{"dataset": "retinal OCT scans (Kermany 2017)", "crop_scale_min": 1, "targets": ["finding"], "norm": "layernorm", "drop_path": 0.1, "loss": "cross_entropy", "adamw_lr_other_params": 0.00078, "adamw_weight_decay_other_params": 0}
Rows from block 3 of a small image classifier, named by matrix and row number. Rows with one number belong to one neuron. Each number is 128 + 24 x the weight over its row's rms, rounded and kept within 0 to 255. All counts start at 0. Numbers have three digits each.
After each neuron's rows are labels from the 100 images, of 14848, where the neuron reaches its largest size: "top examples" is what is common among them; "patch colour" is the nearest of a few named colours to the mean colour under the peak. Only what is clearly more common there than usual is listed. The data: retinal OCT scans (Kermany 2017).
# u: gMLP up (value half) (model.blocks.3.mixer.u.weight, 576x384), inputs 330-383
# v: gMLP up (gate half) (model.blocks.3.mixer.v.weight, 576x384), inputs 330-383
# out: gMLP down (model.blocks.3.mixer.out.weight, 384x576, transposed), outputs 330-383

u.309:112130126131130150146130082129115123103103098142102132151098140130171139095200126129151134096112138112126140137093103116133126128147147107109156131161150102124134
v.309:123108151105129151166120139132101126044106150122129145152159163139134126119105143187136152096158099108119098115124132102132135102130121145105159130080103105106109
out.309:112144133161151109147077128203143117111146113077109117121144153108152149151091135135110168118146164116113140161124111132135105115079148126118130120148111115111143
top examples: finding: drusen
patch colour: grey

u.121:140125115137134139123140122099112105109123118175166142128154126124170152140137131089140134118202154081134143127125145132119134105168137138096142156125121116155163
v.121:107109096156144120114116153085115115175142096125125137113145144124147084159117110162141074150150157136118143160149111145158100103158101134130153096135144162115146
out.121:128113101123118150119090107136144142122108146149110103139107112148090130136110143120138140116109128164156111122142151152083105094147130129129097146131101113124118
top examples: finding: normal
patch colour: grey

u.12:106171154127141128153143086147153140105142117089069105148182104112166103115134143120135161114129142155153127136139145090141107125119104115126141107178137135105121
v.12:125138121175119101114164126120162129163125110158099128132112131169141117141128061128100118129143131107128117139140104079112192148156139142168151109093115129116135
out.12:091174087109128129107122119105132134104121138162113161117123168169106154107138128123078160119132131118116141124079125137123116152104142103147092141144146148105183
top examples: finding: normal
patch colour: grey

u.460:102101135155137145107147092137101168112162090099147141133130144099115186155132117121133173133136160119162175116118108131141134140116117092149109096083114122130131
v.460:141152085118159103138128082115082140171120136129127128127142137117132150124125122163151132095092126132086150168139119152084152083121151163138113125132166131175141
out.460:148159104113124118123136099084142111127098104101109100126126129160146151108173142114154160122159085100120105106102110128105122123114113130183136117131103167112138
top examples: finding: normal
patch colour: grey

u.484:153095123162079121125102103124116078157156133088144138103138089128131145121140117096143126110112141161159125106151120157143136129126104165120127156153135103146145
v.484:118142143151112136157072135135134113154118145140112121132106108145121098072129166137130094105139121108166147120131152084121105141132140177105106138113106112152124
out.484:106151156147117151151089131137184098121129088112135123129118124122154096130146124119120136112121148119133178163130162097107157140141143128080163133183079105132084
top examples: finding: normal
patch colour: grey

u.452:126138157180073107093151100124077095168144152078126161130121133146142125103127148145159151100101157096187167122175135185119145113126149144101107181150122100113161
v.452:106119139112168123139054166129137123115139099150115136179098092105136061103121181145123130115122147182127119104145144125113140108133152138104114112123094153104096
out.452:110145160112119095178076099147157109139132114131118127130100110130124070123115143111093152103134094143122135114132159118124170117109138080079135134113086154113105
top examples: finding: normal
patch colour: grey

u.398:151165099097134133059080151120133173114150106113063103121151130158105122125161081085084114132111099116136126148138125112125114098139135128153119125136121115103119
v.398:130151086128118100140134155108122079128130141106118106114114089129160118154142085157126142118142201141091171110151126115149155138132131156120137138135102130188147
out.398:130140132150107135122104116127156151077096155153115156146124104126165126145150128134104098119172130127149127175111118092128119125092111092129119127124135127143130
top examples: finding: normal
patch colour: grey

u.200:154145138101113106119128123089145083119079112146121112120089117135123111112158136147109079140123155150177121161107122126124145073112083148070128125129115099110140
v.200:102134130130138157131123137092152122146102187095169105144151146123077132169088147179134136141148143091140102172137138133087089077123087079130120100170147124113125
out.200:097133111106155117093146097114075149122126091130136129097108111121151121124098102121103112141099148146114127158157143149137076094133135097135115114120107118161084
top examples: finding: choroidal neovascularization
patch colour: grey

u.294:168143094119135150125116120138126117098112121093171069119139110116137107185125101127154138149136091120141160137090136111076105126177129141115142137113143118112128
v.294:094124172097151143139117126139180139130156131157126107134133139112127119080084113135117136176109141147103113078120137114107134099094142155161124135173154101107115
out.294:114101144132141127102135103148126140107142124113151132073109136177125111148182087116126142153129111085119132152143092107124155146127142175126125136101129093089109
top examples: finding: normal
patch colour: grey

u.72:137119126143117145144107122159117148175122153143135125095095093099115085107152094146129142163145111106121135170133131095139096123141083103105141145129117127132119
v.72:101137116112138153160142129088180117086158109145128090090157139163071085146149144171118118113126129096127128096126140151151171103141129160095143099143137152109171
out.72:113186152108130127123110164135112153162114088142137148126114154138093140122144125124116160164147135133162146112118107119176162103110125124161137109107110095116111
top examples: finding: diabetic macular edema
patch colour: grey

u.559:118123065132121146132133130141082129111153122169115100129115147131124152137146112141116144099116124146091111119134125063122073161139178151153158119094125148145137
v.559:105099156142154112118114125148162131160173120133122141148163108140120114137110103165159151130137104131112094103098158124127161141095126098133103122108110133163108
out.559:151154136138143168109148153138124144147152117130178134158097136108145148116102139117132128117106144144105128115112090110136151126145093155132126150122082105089132
top examples: finding: drusen
patch colour: grey

u.118:124196136136109114112093130088153098142136108151135145153146145117137138126129146126129157117145144108156112111104129142129134146080070126170107149121143111165173
v.118:103155137143132178073053191173153112137119101113172108129103109140125106120109191147110108121143126099132105107122123118094126129143132170133138172123112120122127
out.118:118170148153136172188083143155109114124132131133131175154115139149170088108116103147080137154123177118103152136144156142141099072118149132130170135102125085130115
top examples: finding: normal
patch colour: grey

u.13:108079137161139116120170114129105178130117145123123143121172147117145129091094160118134110122119173127113126161090106106115113078129128157154137111133086124184101
v.13:157164139123083124126127121165186097160166149147123090142154188120099138118116142127144138110138108097140145155087140105140086130138162136116141107111134083115095
out.13:109108102122128117134152151102118140158098126118148127120147153138107138099146132142147095137159126145131111142115154085117079086086127128143142120123152135094127
top examples: finding: choroidal neovascularization
patch colour: grey

u.220:128095154148136095121097134121119112132136120118120103106121145152133095100140113166128118143135104120094123102158129168109144158132143133135121146125092109116105
v.220:123111136126139145154095133165133177185102141152070108148149126142114148123140132140121152126138137201087136122105101114115137150174127139153127103162148127094131
out.220:135138114114116065166141138138153108134103135121072117172113113162156129105116093149109118118146145109151107119146096136113111161110108129096155146169106118129110
top examples: finding: normal
patch colour: grey

u.426:125115116124129161161120129123119143129084087143149133091100111088159108123124094183135123153102143062118181140124123150137111146163073105179103143138112117110170
v.426:149077145145114132100132108115137127151146122138114154152156141149104103092121131157107107116148137105109108118187123110131155142174155140114078137134145099124085
out.426:102155130155110107080177141126118174129076131097133095113130102095108142117141103131115146106114113137164128102155130175133171122131149114141112111133171129137090
top examples: finding: normal
patch colour: grey

u.11:088140140121138111167143151073127139167088075136132130133151157111155135121112080125128131072122161139125140131106112122162118116109087162113116110109127148147140
v.11:116182149159123137115109153152129137095154092137088101127150090150120094150179123132114130098106139154147111133095162129070108109104126139117122118106112111102087
out.11:141134133111117143089120145122140132172137152158146153151161119167151103051155083110185128125127111119114132115137132129116085160111122127149157101071172156124128
top examples: finding: choroidal neovascularization; finding: drusen
patch colour: grey