config.toml
train_examples = 49215
image_size = 32
crop_scale_min = 1
horizontal_flip = true
translate = 0.12
targets = ["finding"]
mlp_ratio = 3
drop_path = 0.1
conv_stem = false
width = 384
optimizer = "muon"
muon_scale = "spectral"
lr_schedule = "wsd"
final_lr_fraction = 0.1
warmup_steps = 640
Rows from block 2 of a small image classifier, named by matrix and row number. Rows with one number belong to one neuron. Each number is 128 + 32 x the weight over its row's rms, rounded and kept within 0 to 255. All counts start at 0. Numbers have three digits each.
After each neuron's rows are labels from the 100 images, of 14848, where the neuron reaches its largest size: "responds to" is what is common among them; "colour at peak" is the nearest of a few named colours to the mean colour under the peak. Only what is clearly more common there than usual is listed. The data: retinal OCT scans (Kermany 2017). In brackets: how many of the 100.
# u: gMLP up (value half) (model.blocks.2.mixer.u.weight, 576x384), inputs 0-127
# v: gMLP up (gate half) (model.blocks.2.mixer.v.weight, 576x384), inputs 0-127
# out: gMLP down (model.blocks.2.mixer.out.weight, 384x576, transposed), outputs 0-127

u.44:120123180061159099112161172103179080158104129121096103147121102112118134172129116132123126124110170158144100169125115085146169051131129143171188159128096127115099211082115107076157113137135094114103079166128118144121160124176118116137150115155143152093140159202134122156120113106163085117148120106144164122106090139116159185114115103053055140157098133117119134113111149103119173092129
v.44:058147124161166117131161152179158129150111120149140135159103120114164134152133116157186130146123132115156122114177087094135101093110122135190182096089112155093079139152121141128137085126165090162162098130102107139109108143167144083125140157110140125125080138143167088130083118167171151143145119093071089159103136084153111170140112118191100168129096120115086128076118106167130150144150
out.44:156145177117144104114074164082123035100106152177143123126055230148178083152142189122153128129136157091192121128115164114148120119165144077129098108107136118152142070147077143123149125124114075174081117136130117130122133075108119136108077147175106098128162105120169162109089119093086131062167079121207079188158197128139144106117115120146090101142122172113094134171126117131091125150166
responds to: finding: choroidal neovascularization (70)
colour at peak: grey (74)

u.395:146109146191106108142117116094044115099096142126142150150146129138160098166115092125126167081165082135142112124117077138096093159166118137076079027089132062103120149093139180084118158096139099112099123127162139117179143111158167094131121099154098101145083057114168137094157103182141122166092063100168141156179169102111111155143186142140151094093154139120165097100119187111093125064121
v.395:167101106158178126147133121089164093150102177189146127095138092142101172135048125073119078076138110117113123105107139132149164140162150151157137094173098088143154077134107149120161069110114141117132165192120172155168082137154124140103116143142116194091093108154142107139102139173094123114163115173140155143127121100158164206169122106124089141081142128102090098097144143127084120097155
out.395:141161124184107131171119109081132183155127100111111101136095123141131177123090099072119116150126097141143108144093184193109139155082127138098119129151142118125092071091159103161149151142155121111117129203110127087057090120181116152126064134197025153128147152103127146120119122118126108074126122151135087130033154104156124153110122122091141100119103084159126192119106108153167116087178
responds to: finding: diabetic macular edema (45)
colour at peak: grey (98)

u.46:089142113145100118118219193132218147090094133141164119152097108115152131080117033173109118130101093117139112115202097124130079092170070101185095125120127144138114160093138104099146178185138108133147116081089179125143108068108109148130150178138165126092178154139107129113089118123102085087117163149147149161108122118170168159111093113154104160130144084095154155081125103161170162136126
v.46:064123130165161103112091120049163146116095069147129169105155070063117163123158106141107126119055161166116108150113082131106092159125149177137072107180139116167167121114087153078166108156104101081093129123149071148122113174117113169166158123147185141140152155070108084120134107150087183132129090115143056115147168089098124106146134132095091139138161132065110057168114153098117146133107
out.46:088093122131169072111144156166154110143135111135169112100160134115088074092077146131109106196109089205170159147114099159125086112119091129158100080082159108130105084139066114230173118171124133138121130154146190072097157127125091147132092151109103084121150162143080105112083097170172108148121103072158072112144098149157084210130103100181118093104134147136124070122130097187174100163091
responds to: finding: choroidal neovascularization (62); finding: diabetic macular edema (33)
colour at peak: grey (79)

u.152:071078122143141127141136164213166147152124168139131092105193108133183122165157160108123120106174163081140200140159149130112113086148134093036115102145075126152125085161097140138119102143136117163151154120104130162149108070120136123142115136126120173130089144173104096155096152143151136148130159097101145149140072043130115104087164108151083091149098162160143141118158075101185150117110
v.152:085059142113177101081127193144133120171107146115115172150166129154157129140153104131170153104072116099120108115164094093110153121165106133138153033146131119123096171147098133095134058126143128155178069179087115112107130131119121105153125149154114174134115135176112157123075130153145115153123118092099158171041116057114064148120172160123128167168101159094167157104081122128111126094118
out.152:103129126109115057139129133137131140145122196149120133119127084132109169111088144144117142134100145151151129118087147098153072152139074112107133126125137105164134166151119205075133093145062084094166140110107050093099139075117149112137136122135038159156134164168177132195121159108150067141165140174124165187092161090101092131126088171174089095149130129156139188175174199145119132115173
responds to: finding: choroidal neovascularization (75)
colour at peak: grey (51); white (49)

u.398:133057109071090070091134130108119100071134144122107097087143135192138121157151102161188149103116140083130109114197187081141183077059147152158147167157119144151115127131017085141130119156109099147083167130137161128137154136111131124133133162077143143125090117070160165120154078108153125115159139116167137129157087124126135103185175158123097114102080132172151107149128092146112142126138
v.398:091194139115103103126065137132152100109102100118107046127139151102093143101180179160136153141123048130103134114118149155115085169113137080174134140098108193136142116164110189098107092101127123116071182074171085162069089134149121183103093116120110158091135199175163082095118136145138146101148112073158140114146078134106123195106097112166114158163115149138146130133159107135094114146122
out.398:125133141140071164141132173089151121110144111121134163094111185134097176150184113192145115074111108111146083178130117160142117104071104131121167128126115130122107122127097135135162115117134104162097137082090107083105113114184128149128158089112112138109119167139124105100112123117107134175130100094189088125066083102133140127086131175133135167117202065154120151086127142113049131137144
responds to: finding: diabetic macular edema (87)
colour at peak: grey (88)

u.348:090153090143138149124171135122142131112115107175069137097157110106190082128106182141146141132145109092148142107101129170110113129148141140133139169150097148102114038049156160120126148132168171151125118103134159083139112122103152176142119092118111088130100165058146138102157140124160121176106152134133149135134111156102102129140172142128120116182144099156158137181131100134134110196148
v.348:122083128125155095100143098130108121142114189172116194097137180161092106120147118102109138145106074090142177148186147105128121133170084196072148142135151104170160108163144105053068166160114082145128116157090084162124085101170131173196140132106173130178168098145111125103130193128100110181154185156134088194101113097155061114127063099170109057123128173157162151177144065111122146152143
out.348:125129142152095155141155158150106146164098150085073172150219109148086153130118129057111113155142092096148101140121120101122129127175113102114148118121111165119163188158163182064141150107106144128071145118135170084119109121159159160112141125209129079102065162055087107126079146192182121211123134191144128163074156096114067091068170187112120129177127125133085118155164131158134142120150
responds to: finding: normal (78)
colour at peak: grey (97)

u.446:152132159038121154133154130116075085064112091097095129130172164149126149063148115123130170099100167140113145171163179131149095138111200096128135183150116139194167157062162196080149105136164168076161168194108105134132109151050151086100163127079143169132176126086079185082133140075143142092145179113162124113058112115116160144160131108129082082100165128145113148118143109169125213165145
v.446:101132131207094148098141084127165168034170149130112108121063114094140131127122132142126108176128066147139125156156172118140167140062138076155157155073127119127147066162123108092104126147128219149097137146110112134103178134146118172126032150181172122131130129144109170148121095098149115142088107072176126116111111161100192160117147113215134147156117088154125152203103043162128141157136
out.446:141124153212169111149079124125119156131139177132183108152148104069152125161120125135148126151125090175172125125152122118129077124099176209109120139144139087130100113155121052142158136065138121109105076168132143135138143144134129094051148113173103150160084106159181148126130095125162144099124099154154157155131152182132170125160167114119056143081126131171131162125123126149139122134148
responds to: finding: diabetic macular edema (82)
colour at peak: grey (85)

u.357:112163093118117129051151159201100131133208123148112160157092140170177104107140115114027178079119172130133141135094130136094110127115121105078142164119111125162115150141090145169131194088129115123170149119198093128101114128116110118118150078134140164157127093130111116112113158145132125169156159093155117111121153155123072116153140143158126100160143146116102090065134011163131067132081
v.357:158102156095168192125166128127121189144137062129128137104157156118187125120123164157104126122108122152156119174142155139112127117125172099125098141121104129135116122111129147085112105067127109141101068089133089132138133122171104074147129167125047159127118117108118123118102097134147119168120148124137184145134096185146127172159151130115141140132110121127183194185133208133082062127153
out.357:156157100120123142106119126087144144152157118104110068098136146128091109147107116126139151138134101061085183144090138097121128091093097169123126112097105118149117160102125239199175166137101138070051168132115101072124148174119129139131098143114102162078143177180160113131107149120153174106112145166119114134152139162141093141165140172168124167134141197112135126105152146145143156152109
responds to: finding: drusen (46)
colour at peak: grey (97)

u.192:146116147082127151118129088186127131111113120118126096077113067172164121163091150113119117137173138113157218111109208111095119104124108064112143156137144173147208185126121123083099123132039137142148106102165170138130087117145140146110084118096166168171150179129132120085150139068083123162131121094123123133121171085129132114120143115161131145112067148144140201132112146142143110101115
v.192:124122084121146106164125124137131102109117131079101105083139044147140126068123079187111128144180134143108156132107125134133175155122120152102140136192133070124155188188138065098079187145076166129197149095088147131122124118102127092130118149179182042118098145045093205123069134126117090126124089133137087085092148089118130120110126140154128163122098145114096140127109121135110167099143
out.192:099117145140140113143176107125148154179158060130096121116032140188058097179134197144126136126138074116114130125095094107119128102069134135133056189154138147159121163129140157123118153133099138100130108076104143173098110097140129165120147114084151158162102112130070112093128125129139135178145074149111124113176130157121092142108147087146125117121117131069187152150135107109076144195166
responds to: finding: normal (83)
colour at peak: grey (60)

u.313:157111180143098130166105161076151070151132168110091197083173128104197173066164035107128118119163125117110129073142184073141115154159158132145160125164114100162128115151177133174107106095146145142114097142076161101163145153139091062174159131128126111143126153113090148154164149137201141169098161037155187103153085087121123190115169161158118174185078148123120094067091115115155114136123
v.313:130119133147165173161144123162154195130095165124190141114150091049165095166095101114112087140153138157119170183139129043076131136133161165150067090095155091122138073142103131117151102106173096115122163138086134130129058105082111100126129088138108146090106166197133218101116100130150125134176091099070131142081137100162102149114112134091089101152102085170172185126106061156109099069162
out.313:103153038139140136112079172125119132159163091115146196182157135116103058094046177108119108097111061149144114137146129127122117140080119168159180146104179146138144114213155111088163116145180079050062176127119120134123103039077106129149138094075163111100103056124159115130078124113102125128142114105140154071108098099181133140124153123137143138157125151099124086131153075070077098116120
responds to: finding: drusen (25)
colour at peak: grey (54)

u.434:100126052153131071099148096138082146139128099212196131134133107120145113166133049146066144161084164130108137093111067111113130194077120095077132144129152118178097106144147172209127117128086152182151101147146104103169092152149158133149113165138177102160141102104073149096151096122119157106115138061131129139146158123127116150145047075131117119147110163181116166145121135153152114174125
v.434:118109108136145099084117169185130115185103159120107179110158102126190115166157119157136148117074179173167097141140106095145124092160153094152149108073156138108093108170124126103191109138173093159098088147122143131129124078163114154099097150160131132145103151160121102063128151163204126179134125067060124140091080072096073179150136117153117163146113139128149151057126091104146161110142
out.434:146131119136092118119137181103080081123080174149062113187130133131077193123095163064140142122181108145137103142153078112149136112115145197105175142139197120170095124120118127146130073119179151094096112075106127166119129085176164194118171113093133122152136098189174136158099064185139155138118159108080137134150175120109126097107138077115144106116143111093164127136205149108124087170107
responds to: finding: normal (81)
colour at peak: grey (82)

u.174:085130151141082120094143096054138153159138129134097145156071107216138141156123157152098104106102123130148116144136133172144134144110054111130127140181104153102089141113089122081126176072109154192102179105101138153074156053114110120110094168155139140189122112125121106140165113152170128169096125180094126101106091122163128160129146113134112091102114179052126127141120161097111147090133
v.174:099092077124133134111159198108157116153114218168121152159160111147151118167092111127243075187065110166118143140079093079112140118151080123146099043120100093183112173140140108093165089096090099098156143082115096148115128094138100103086155167112197113093137143126170105120096116089154160122077109129098140178118180089105115141182153078104124175099157088084136161089099114108077108125163
out.174:109137172135085121115112156116070102120102181131219111104069130148111144138143157203147134172162131105182069130157106084116068128109101094157102089104150157124121106157131130146162122132120163136107121157147116115088176163148135150111114141140156092096069117111177162114115117126082107142129171135098126147132138085122087154131115137098127124140122112122079104125156110108185117198130
responds to: finding: diabetic macular edema (35)
colour at peak: grey (81)

u.417:162160073143088145179183140131103130135151069136157128090112136099153078111069129140106085113109136134136159130111082122117160074181134138065092188096156120153175090102184187136112111107180145139092132101132110119163129188109119181121162118126131075173133099050171112055124122134143144041085099120118105103126106116142104148073172095135100101104151160073139107117155128165071168089110
v.417:131097132107147186090135177054139116154110182142123143135104113152149118144143135220149138172123191147146133133166095091125167137135124160108158069108158137118083175134105139141121102153184111135131151191102151150099083141178121124129090143107132143133123094136124186151099124144162063126165113065066118190043093135144027104140156148149124146188108125071091144105147119069135094120162
out.417:129098120105164107113207117121097117180146145146163153137109094159174205145096162097067140143140118133091149148150144166143150200088163134162151097138164142120160143109148094130180110125210151076089071151110097119198152105161105095098133110169127131146057148140120123170126147092121147131078111135145095171120188114112046092117141159091209172102097143124152078158147140126118079204126
responds to: finding: diabetic macular edema (48)
colour at peak: grey (50)

u.205:125123123208152125111103125117195114139137151152174183074122134109116122132127097115173157129142066095158162122169105110112112162122146143176099129080096105131159107102128141131165108147086135087086096058136116153157133142139120089100149123165052152141145111104130202105104042142177181115116146073171137197143160173149160127098148141139143132179119193136079105160115115106161167177130
v.205:171099159156101132122121080119124117124160112143061112147164126103090107159143136182174100102116107192129162115081196148144097114074114117120050183130110162150113127168155125095127158154151105119106088099133108094094134043057146159159097113149080121167188163125134150122179142124106140124113097125075129110133129152129170133157142131120048106095163127129156119148128128085114155148164
out.205:185140118066140160132115161172120137149140084159145120142129130181027071126103102190131110087158105104113089128086148186125048151168065162141118145112099115127140073100142135095147141171175137100084066112176140140133094152062191126139124144123120166152160127123116126105141086081127134104144136132090158130102121123101123128166134169108130171151095164131140110153131164081132144190094
responds to: finding: drusen (41)
colour at peak: grey (99)

u.276:124156033163137154175093125181125128103158116160084094141166163125144115101117086113125201135135137140117117119144173168100089150145121145125104125174145116135137181142149133124146142121131094163072114130152222152130125077160137133182119096104126133130105135106096139145093141103121137082105082169135101158109115157151095208163102125155059144076121124141154080051128164136107143171086
v.276:119111131160126143103077136109173174097111120156144174052100107159131137115151086147104151134127068110133161188118166118127116174120108166177092107052085147096154097120102143120162080148151132085177095094103132112134088128087114123142094082144137114080163105098149147125166060115141132131086107110203117159173121141136167116137143137120175063154149151079125153075096155100134184103137
out.276:129114155096143114119125112136169109092099085179205131128117115131203109114077187161148110121124115137105155128127059131113187144128139061149093106086125139144078117104182170160067108132200147174121160220111111120140140120173124150139090152133126082159124157128196139123123072151122120174143129136127090090148078125127116121158156103137126114143112117135073192141171101167111118138138
responds to: finding: drusen (43)
colour at peak: grey (61)

u.260:144154094172144039141148127093095142130152172076119141103093150134208106172072133145086065147169154101187093091167120138123137147147136204097105084130169089126069114112141076177089124136180149141163174111152136111103158135117161068163126085120121162125140106099084172113087087166133145120100170195083171111125132125119139106144163148112153060022136112123136125125170116185078119064113
v.260:127119119136109079110149150045070115171195127107085128164118145162140122115149094201140118146140125090124079167119134143136153093171160139121125107119139191091130120100131170088172155132095116144161179159128190134064105099158140156118134137122141162122104122121175119146144097148040113139145211116095132132122094078102154146139148105155121132172155172127116091104138096127149099149136
out.260:110103147132108135104111142147102121124139068095128076097107093099094150187111117160133135101105120101063116135155111139129071112066223105144111108119124048144141105130143090148122158115120088135110095113116161108139120075156099145079194094154112139154137165154150123128159161090132151107114087098204155115140187164131101171144140127164139196143150108159124135053120086160129103201140
responds to: finding: diabetic macular edema (87)
colour at peak: grey (59)

u.458:105145139083136188158176112028112069102132123124133115145140135137111128062154159181084069139147181116164122121162095110118103149174189130094139123143133128162108086137175159117143128151186119099073128149081098175075081141117061124104114154095148177125180119096123060104093097123080115139151173176163184106158139160171129194145135144115098134142119146125132172148134163155131105061122
v.458:142169114171141084145101117148146121169144133136117129181119107079131166173115129119094144132112118151159144107120157144109152093050105153125136173119139128066136115118127088086081167115127120147123093139174114159091158102099126094106149123172094172112072084086062180131127111139197113083172105096164158076101101084093136085119130134065148133152128138140178154146061126132167117166105
out.458:133114104138075117120135139124169078128126148120151158134123164177109083121109096147139117129144101120039144140129147097130136173090113110118093059062122098145103101130171159204142102115159137155104109132158083113161160129119074148159095122090137136110077144146145111172142149115106122156148152093198098153133089152127115091166082142122136141134100105145146116197176078136120140176154
responds to: finding: drusen (42)
colour at peak: grey (88)

u.132:120136090137058094101068116100107081131123123094114093116146082164162153107124132118096103103108138118136127087147122108170135105106119167134177141120167165097061072101207182188130163117149095112115108078163151104111147149172115166078170146158103109148130082179105142128138163073137098150111129129143091095099163135102126141106101152084105101116136149097107141141124150160138095133095
v.132:122076095107168145101083190117151162207069099153119127170157077154198108173137109170126180124090109126110122102204155080112159137152137157166118035140110139136079189150117198145110093143153055127146094190073133100108122138140146059158155156107146121129127163145103183123116109194158108150113141126084163172098075099132066168111151149153117128154084170160154107102141089128115094123149
out.132:121109099151136160115128156129142149134131111086157148121157126174135138123105132148136140172092090086126040134127115140164066120120077076137179099142127121111127134084093140095126092115154101147188063140115125124148087111163069102168212138145155079133129097111145144093142137073112128143082094157150074110119140208138096121187164175188129176174127199167165130072147123131121145117048
responds to: finding: diabetic macular edema (52)
colour at peak: grey (69)

u.536:061092136152105098140129149193101093145165194107120154115064106181176081093171162107074174143110122065113109130118147130108176141122108090093183128143118128117101118143124138202110135134144158131129140101112164056119164129144100119156082132107136145111103170228089133108125060094166137145186165149159193116132135136074128115088160178143195174113095124118136081142154130104134154190101
v.536:201085093085091118121108118063080126162080130179136147113120199133138136149118087042166095154155125181145106108158107118110104091138108167205176074130138100120134127085111155133108090131073112143147115149069111128155137091086106156174118095115164104124069107092096133154196109162069175119126139152134195102156108129147138129138169070099176098126068153127104124142175173107124062134135
out.536:157126078199165145118112151136168117175127070121172131089121086075104131124075154106144135149074112133140188143113166035104153137115135112174072176117146040123063163094165117093091121130161106184130106103114143128124118074147120140133086151186118153134102118182130101107109134150148130123115161165124160117110088114146128131171113162110172181110073128167116106152149152129150108126132
responds to: finding: drusen (25)
colour at peak: grey (97)

u.207:144129162101158178114206130131161143070160074153114164148117138104109080144107174146084147136170091130128108108134066182114065182121090160043092053126098116184138096118157122174142110076086169110089102129153080100167145198114124166097078175191164134083132124149151126097152169075135188103126107112070097169126112087081188093114164171139172097087123153162097096116153093130151115162098
v.207:107102114141154150121162162116130139199062149128118140174115119175136119123154158156131162174095087160122143155149053104137130099092106117149170015110166176132088150149103173138138099159201134138107127182138078149123095145130092086147126141084138145124107150116145187105076115189165151149165113107101161156103075103124061189166119086139076122164083202101071148104141078109133170107132
out.207:158144164073151048110134183094030110121108116079177159112147134152134112199199129068129120095144109109106105111113172099153095131076157149183104195182122119114140127163142116055098110124147081136119153126154078168089170087127171142168122152067128160127164113164104128164074129162120107106166158119074209114141094128128095138114126081098060158136144100149111164098136164130086131089133
responds to: finding: choroidal neovascularization (88)
colour at peak: grey (51)

u.319:101186110106149180119083159131143110140152109151151155127131127158161097119129100104092123162100175113138163133130146144128093166077125149056121139149138086152154138081179172156043123119095140082146075133127113142169134162184178077100082123102149121135148151096134155131113070120108148138107089119060070123133134043108172212099167128126102114156199141122146135168088167164117125159157
v.319:054108092158134129071107159144178137182070126167151127154130110117152119140148106119144134156106159103149121142166125109127115127128115117133140047106128172143098131173125147160099074156171109176177105119084112154113069163158121090078105171115131112173106147143158132121104112212168123148184133054066098131113089103117111120159130116183143173154094167113112137109083092142177167149171
out.319:137123167143173109123083172104046071163121117138166091158156200078181141128139117116133143105131077103124107159139096152125106159119094108198107063133121150131081155141123119138116114113137086153160181079124116133151124099093145101140115077141175125090120129200118158146157142147158098168138092096069173114094138184126110064118116180165101147067128086094120126145137044145105131155151
responds to: finding: choroidal neovascularization (95)
colour at peak: grey (50)

u.495:090134152204183153141149121123122110130151173147113118126093130184139109084086142091153184152082130079114158052132123115159109097120146169080113064106097144119158135076101134137124161178167114130158102134136043159129137144064110154140101142132155134129156100080136143086154107111146140144138146122111119183133069124093135073098117106092066117068157116133104137145116104123137145115116
v.495:133111124177170126094087150076101100127151168207171166166150155124117102152127072102162119090104090104122137105150116131147108117157094119132133055073128185106133136155146129132161061117151102108142141137062093090136059167154139099100108050130161168065081153124192181168144084141177142078093060057090155135095122107063109131163147153148120096151071135164152150172115122100108089138109
out.495:205160129116094123125122168103068130070146130070169151124167160103135132166190142136092139133143176186120092138122119113166123121128091035178158099186102110144143090121111111205141140139064090145152148084135100171140100111128106122103107119079140154169122117163160168134151110128098094112143131094137168177122078139149108156136122150164106191138113101117096155123159157117149133141142
responds to: finding: choroidal neovascularization (93)
colour at peak: grey (96)

u.335:129101120148159116167122094159126147112174168080116136096149049166093096131127114081107123162149050140145123178156149133149150122211134043106126141143132110098148123145170173135111162134137088135126112111148084168106152129107055066112111087171107077206127114189144120046095145130123124069139136151181136142154138089126172134101137106123154081194168082112077181092107156174080127131131
v.335:150153101142133179134135125143161138193123130061115125147228108126160158173118133124139103049089127141110151163108150168128108189124098094160132150151155115111166137095172166135134111161132185159134081090160100144130162159172191072136079157134166093113111141115109115126059138118149111168180128080134155141106093118176187091151144133113110119089117116117135172101063099128086180069101
out.335:200089146134155134112106122117140123170153113053127106162085115135097108143129077149153124138165124118132151115171144086139186088090120226104074151120086131121147145151081127163178149126086116071154141129169072172106169086109115152181107168111081146111161132141107129135056108094165124099137074147167109174131136132108113171163102137169140119133144146093101125057141104138097127130097
responds to: finding: normal (80)
colour at peak: grey (61)

u.23:151133200148141119164113150146109084092117141127094159155186131135107193118102135150172061133145130117165098147136193142182133146147209126110096151071117102160113134138114126147108116128151119079147187118110182106124121141104165148131145122122142126085146126146112134140122070072114116139168052161155118152084070121127078145147146129100188146098104109120095136138117188093097138079173
v.23:106085162143136174139165077091099133201158163147140190150134137153151127146152128105123150131114139151091124150121114050135178134147102103142169095169224192106136050115148118100198121123199123178130136113147122170098111120157129090110155104107115122105097120110126135107130149105178123128162149121181127097194116177152147161088130102190112063138110130140113159038160150125092099174117
out.23:171136098156141163127090145078133111079096151158149083082106127148125137152120094087131149101165139117160172152102172089133189135126091169127123114076157104130116145162151150171074211114190173105105158199156084140127058143162123157105096164064091108067098157152168118096134123129116151133131159068154111081103067178112002116189119162110120169199140090149144126127135049114104090089080
responds to: finding: drusen (42)
colour at peak: grey (98)

u.441:113138064126101101083088140109134100111193120136096166150110136076119131153147137114127103134119167095096134110080117093139102085104185164189171155102124196109099197172141081118149133099114065139171164127181137091085151167105125101088159123115126163182093162095171144081119120110210087122136116051127159138123156123101123159120150088173122174143113148144135160134087125081132121158141
v.441:195142141104143114122131112125122136148154123085124103080099157120177144151118152113185112168165072128152100098166129109148128144144139064154097082103121164140092160101138144082161161073171107144135095148148156115183049100173141134176142109106160126155109176130057106100104138127140083103078150124067172105104139090186114128158091158053105140107147192141126144109150154138108115050126
out.441:108135129159110150161100100117171147161110182120145169092099161122067107123131152158145144161161154138119110151163190172150133126133124118146111227070135135144069134120126139147130097107139157103139141155079172163100097139161129162136083157115177120141171130071157130106052130145190162171185138165075118101135112096145185166106148121149146124151106131110061112151133104045122138187160
responds to: finding: drusen (26)
colour at peak: grey (86)

u.573:162138131150151090139081140129083175154111125165149137058185134115131156123137132088116143106129164158133115195167069126117110119082095210134131155141121135150112053129129105082125121077100131090138150135151136143100154122132133110083079147175114137197117134141117198150135127161125127149078103085113159134103146081143143084117118097165114108108092203120109090073109170134160154090130
v.573:124077134130158090125144153182150175110090135102130119182127102132152144146091124108147118197145133160145138096160131100131166201114111121134116132139148145136146106106186111119117147175143149138125137096115102115099162088118162148105104112115130220119116142181192125064172152109151120147083117161100177093136144117162120150114106149154093099153179145228121153186205104135126144122168
out.573:115112100126109238106127112161113150095133154139071072115131170174142117137121162127119128113146114169139164124149108088118171130166064128193176146108182136077161163137166098118113127170125182075109165165131105157185145181115133098137079102126161097100156115114081122157143127126143133146123158072162154133101095118126142133170064123151132031149125125124091115205098106126128121120102
responds to: finding: drusen (26)
colour at peak: grey (100)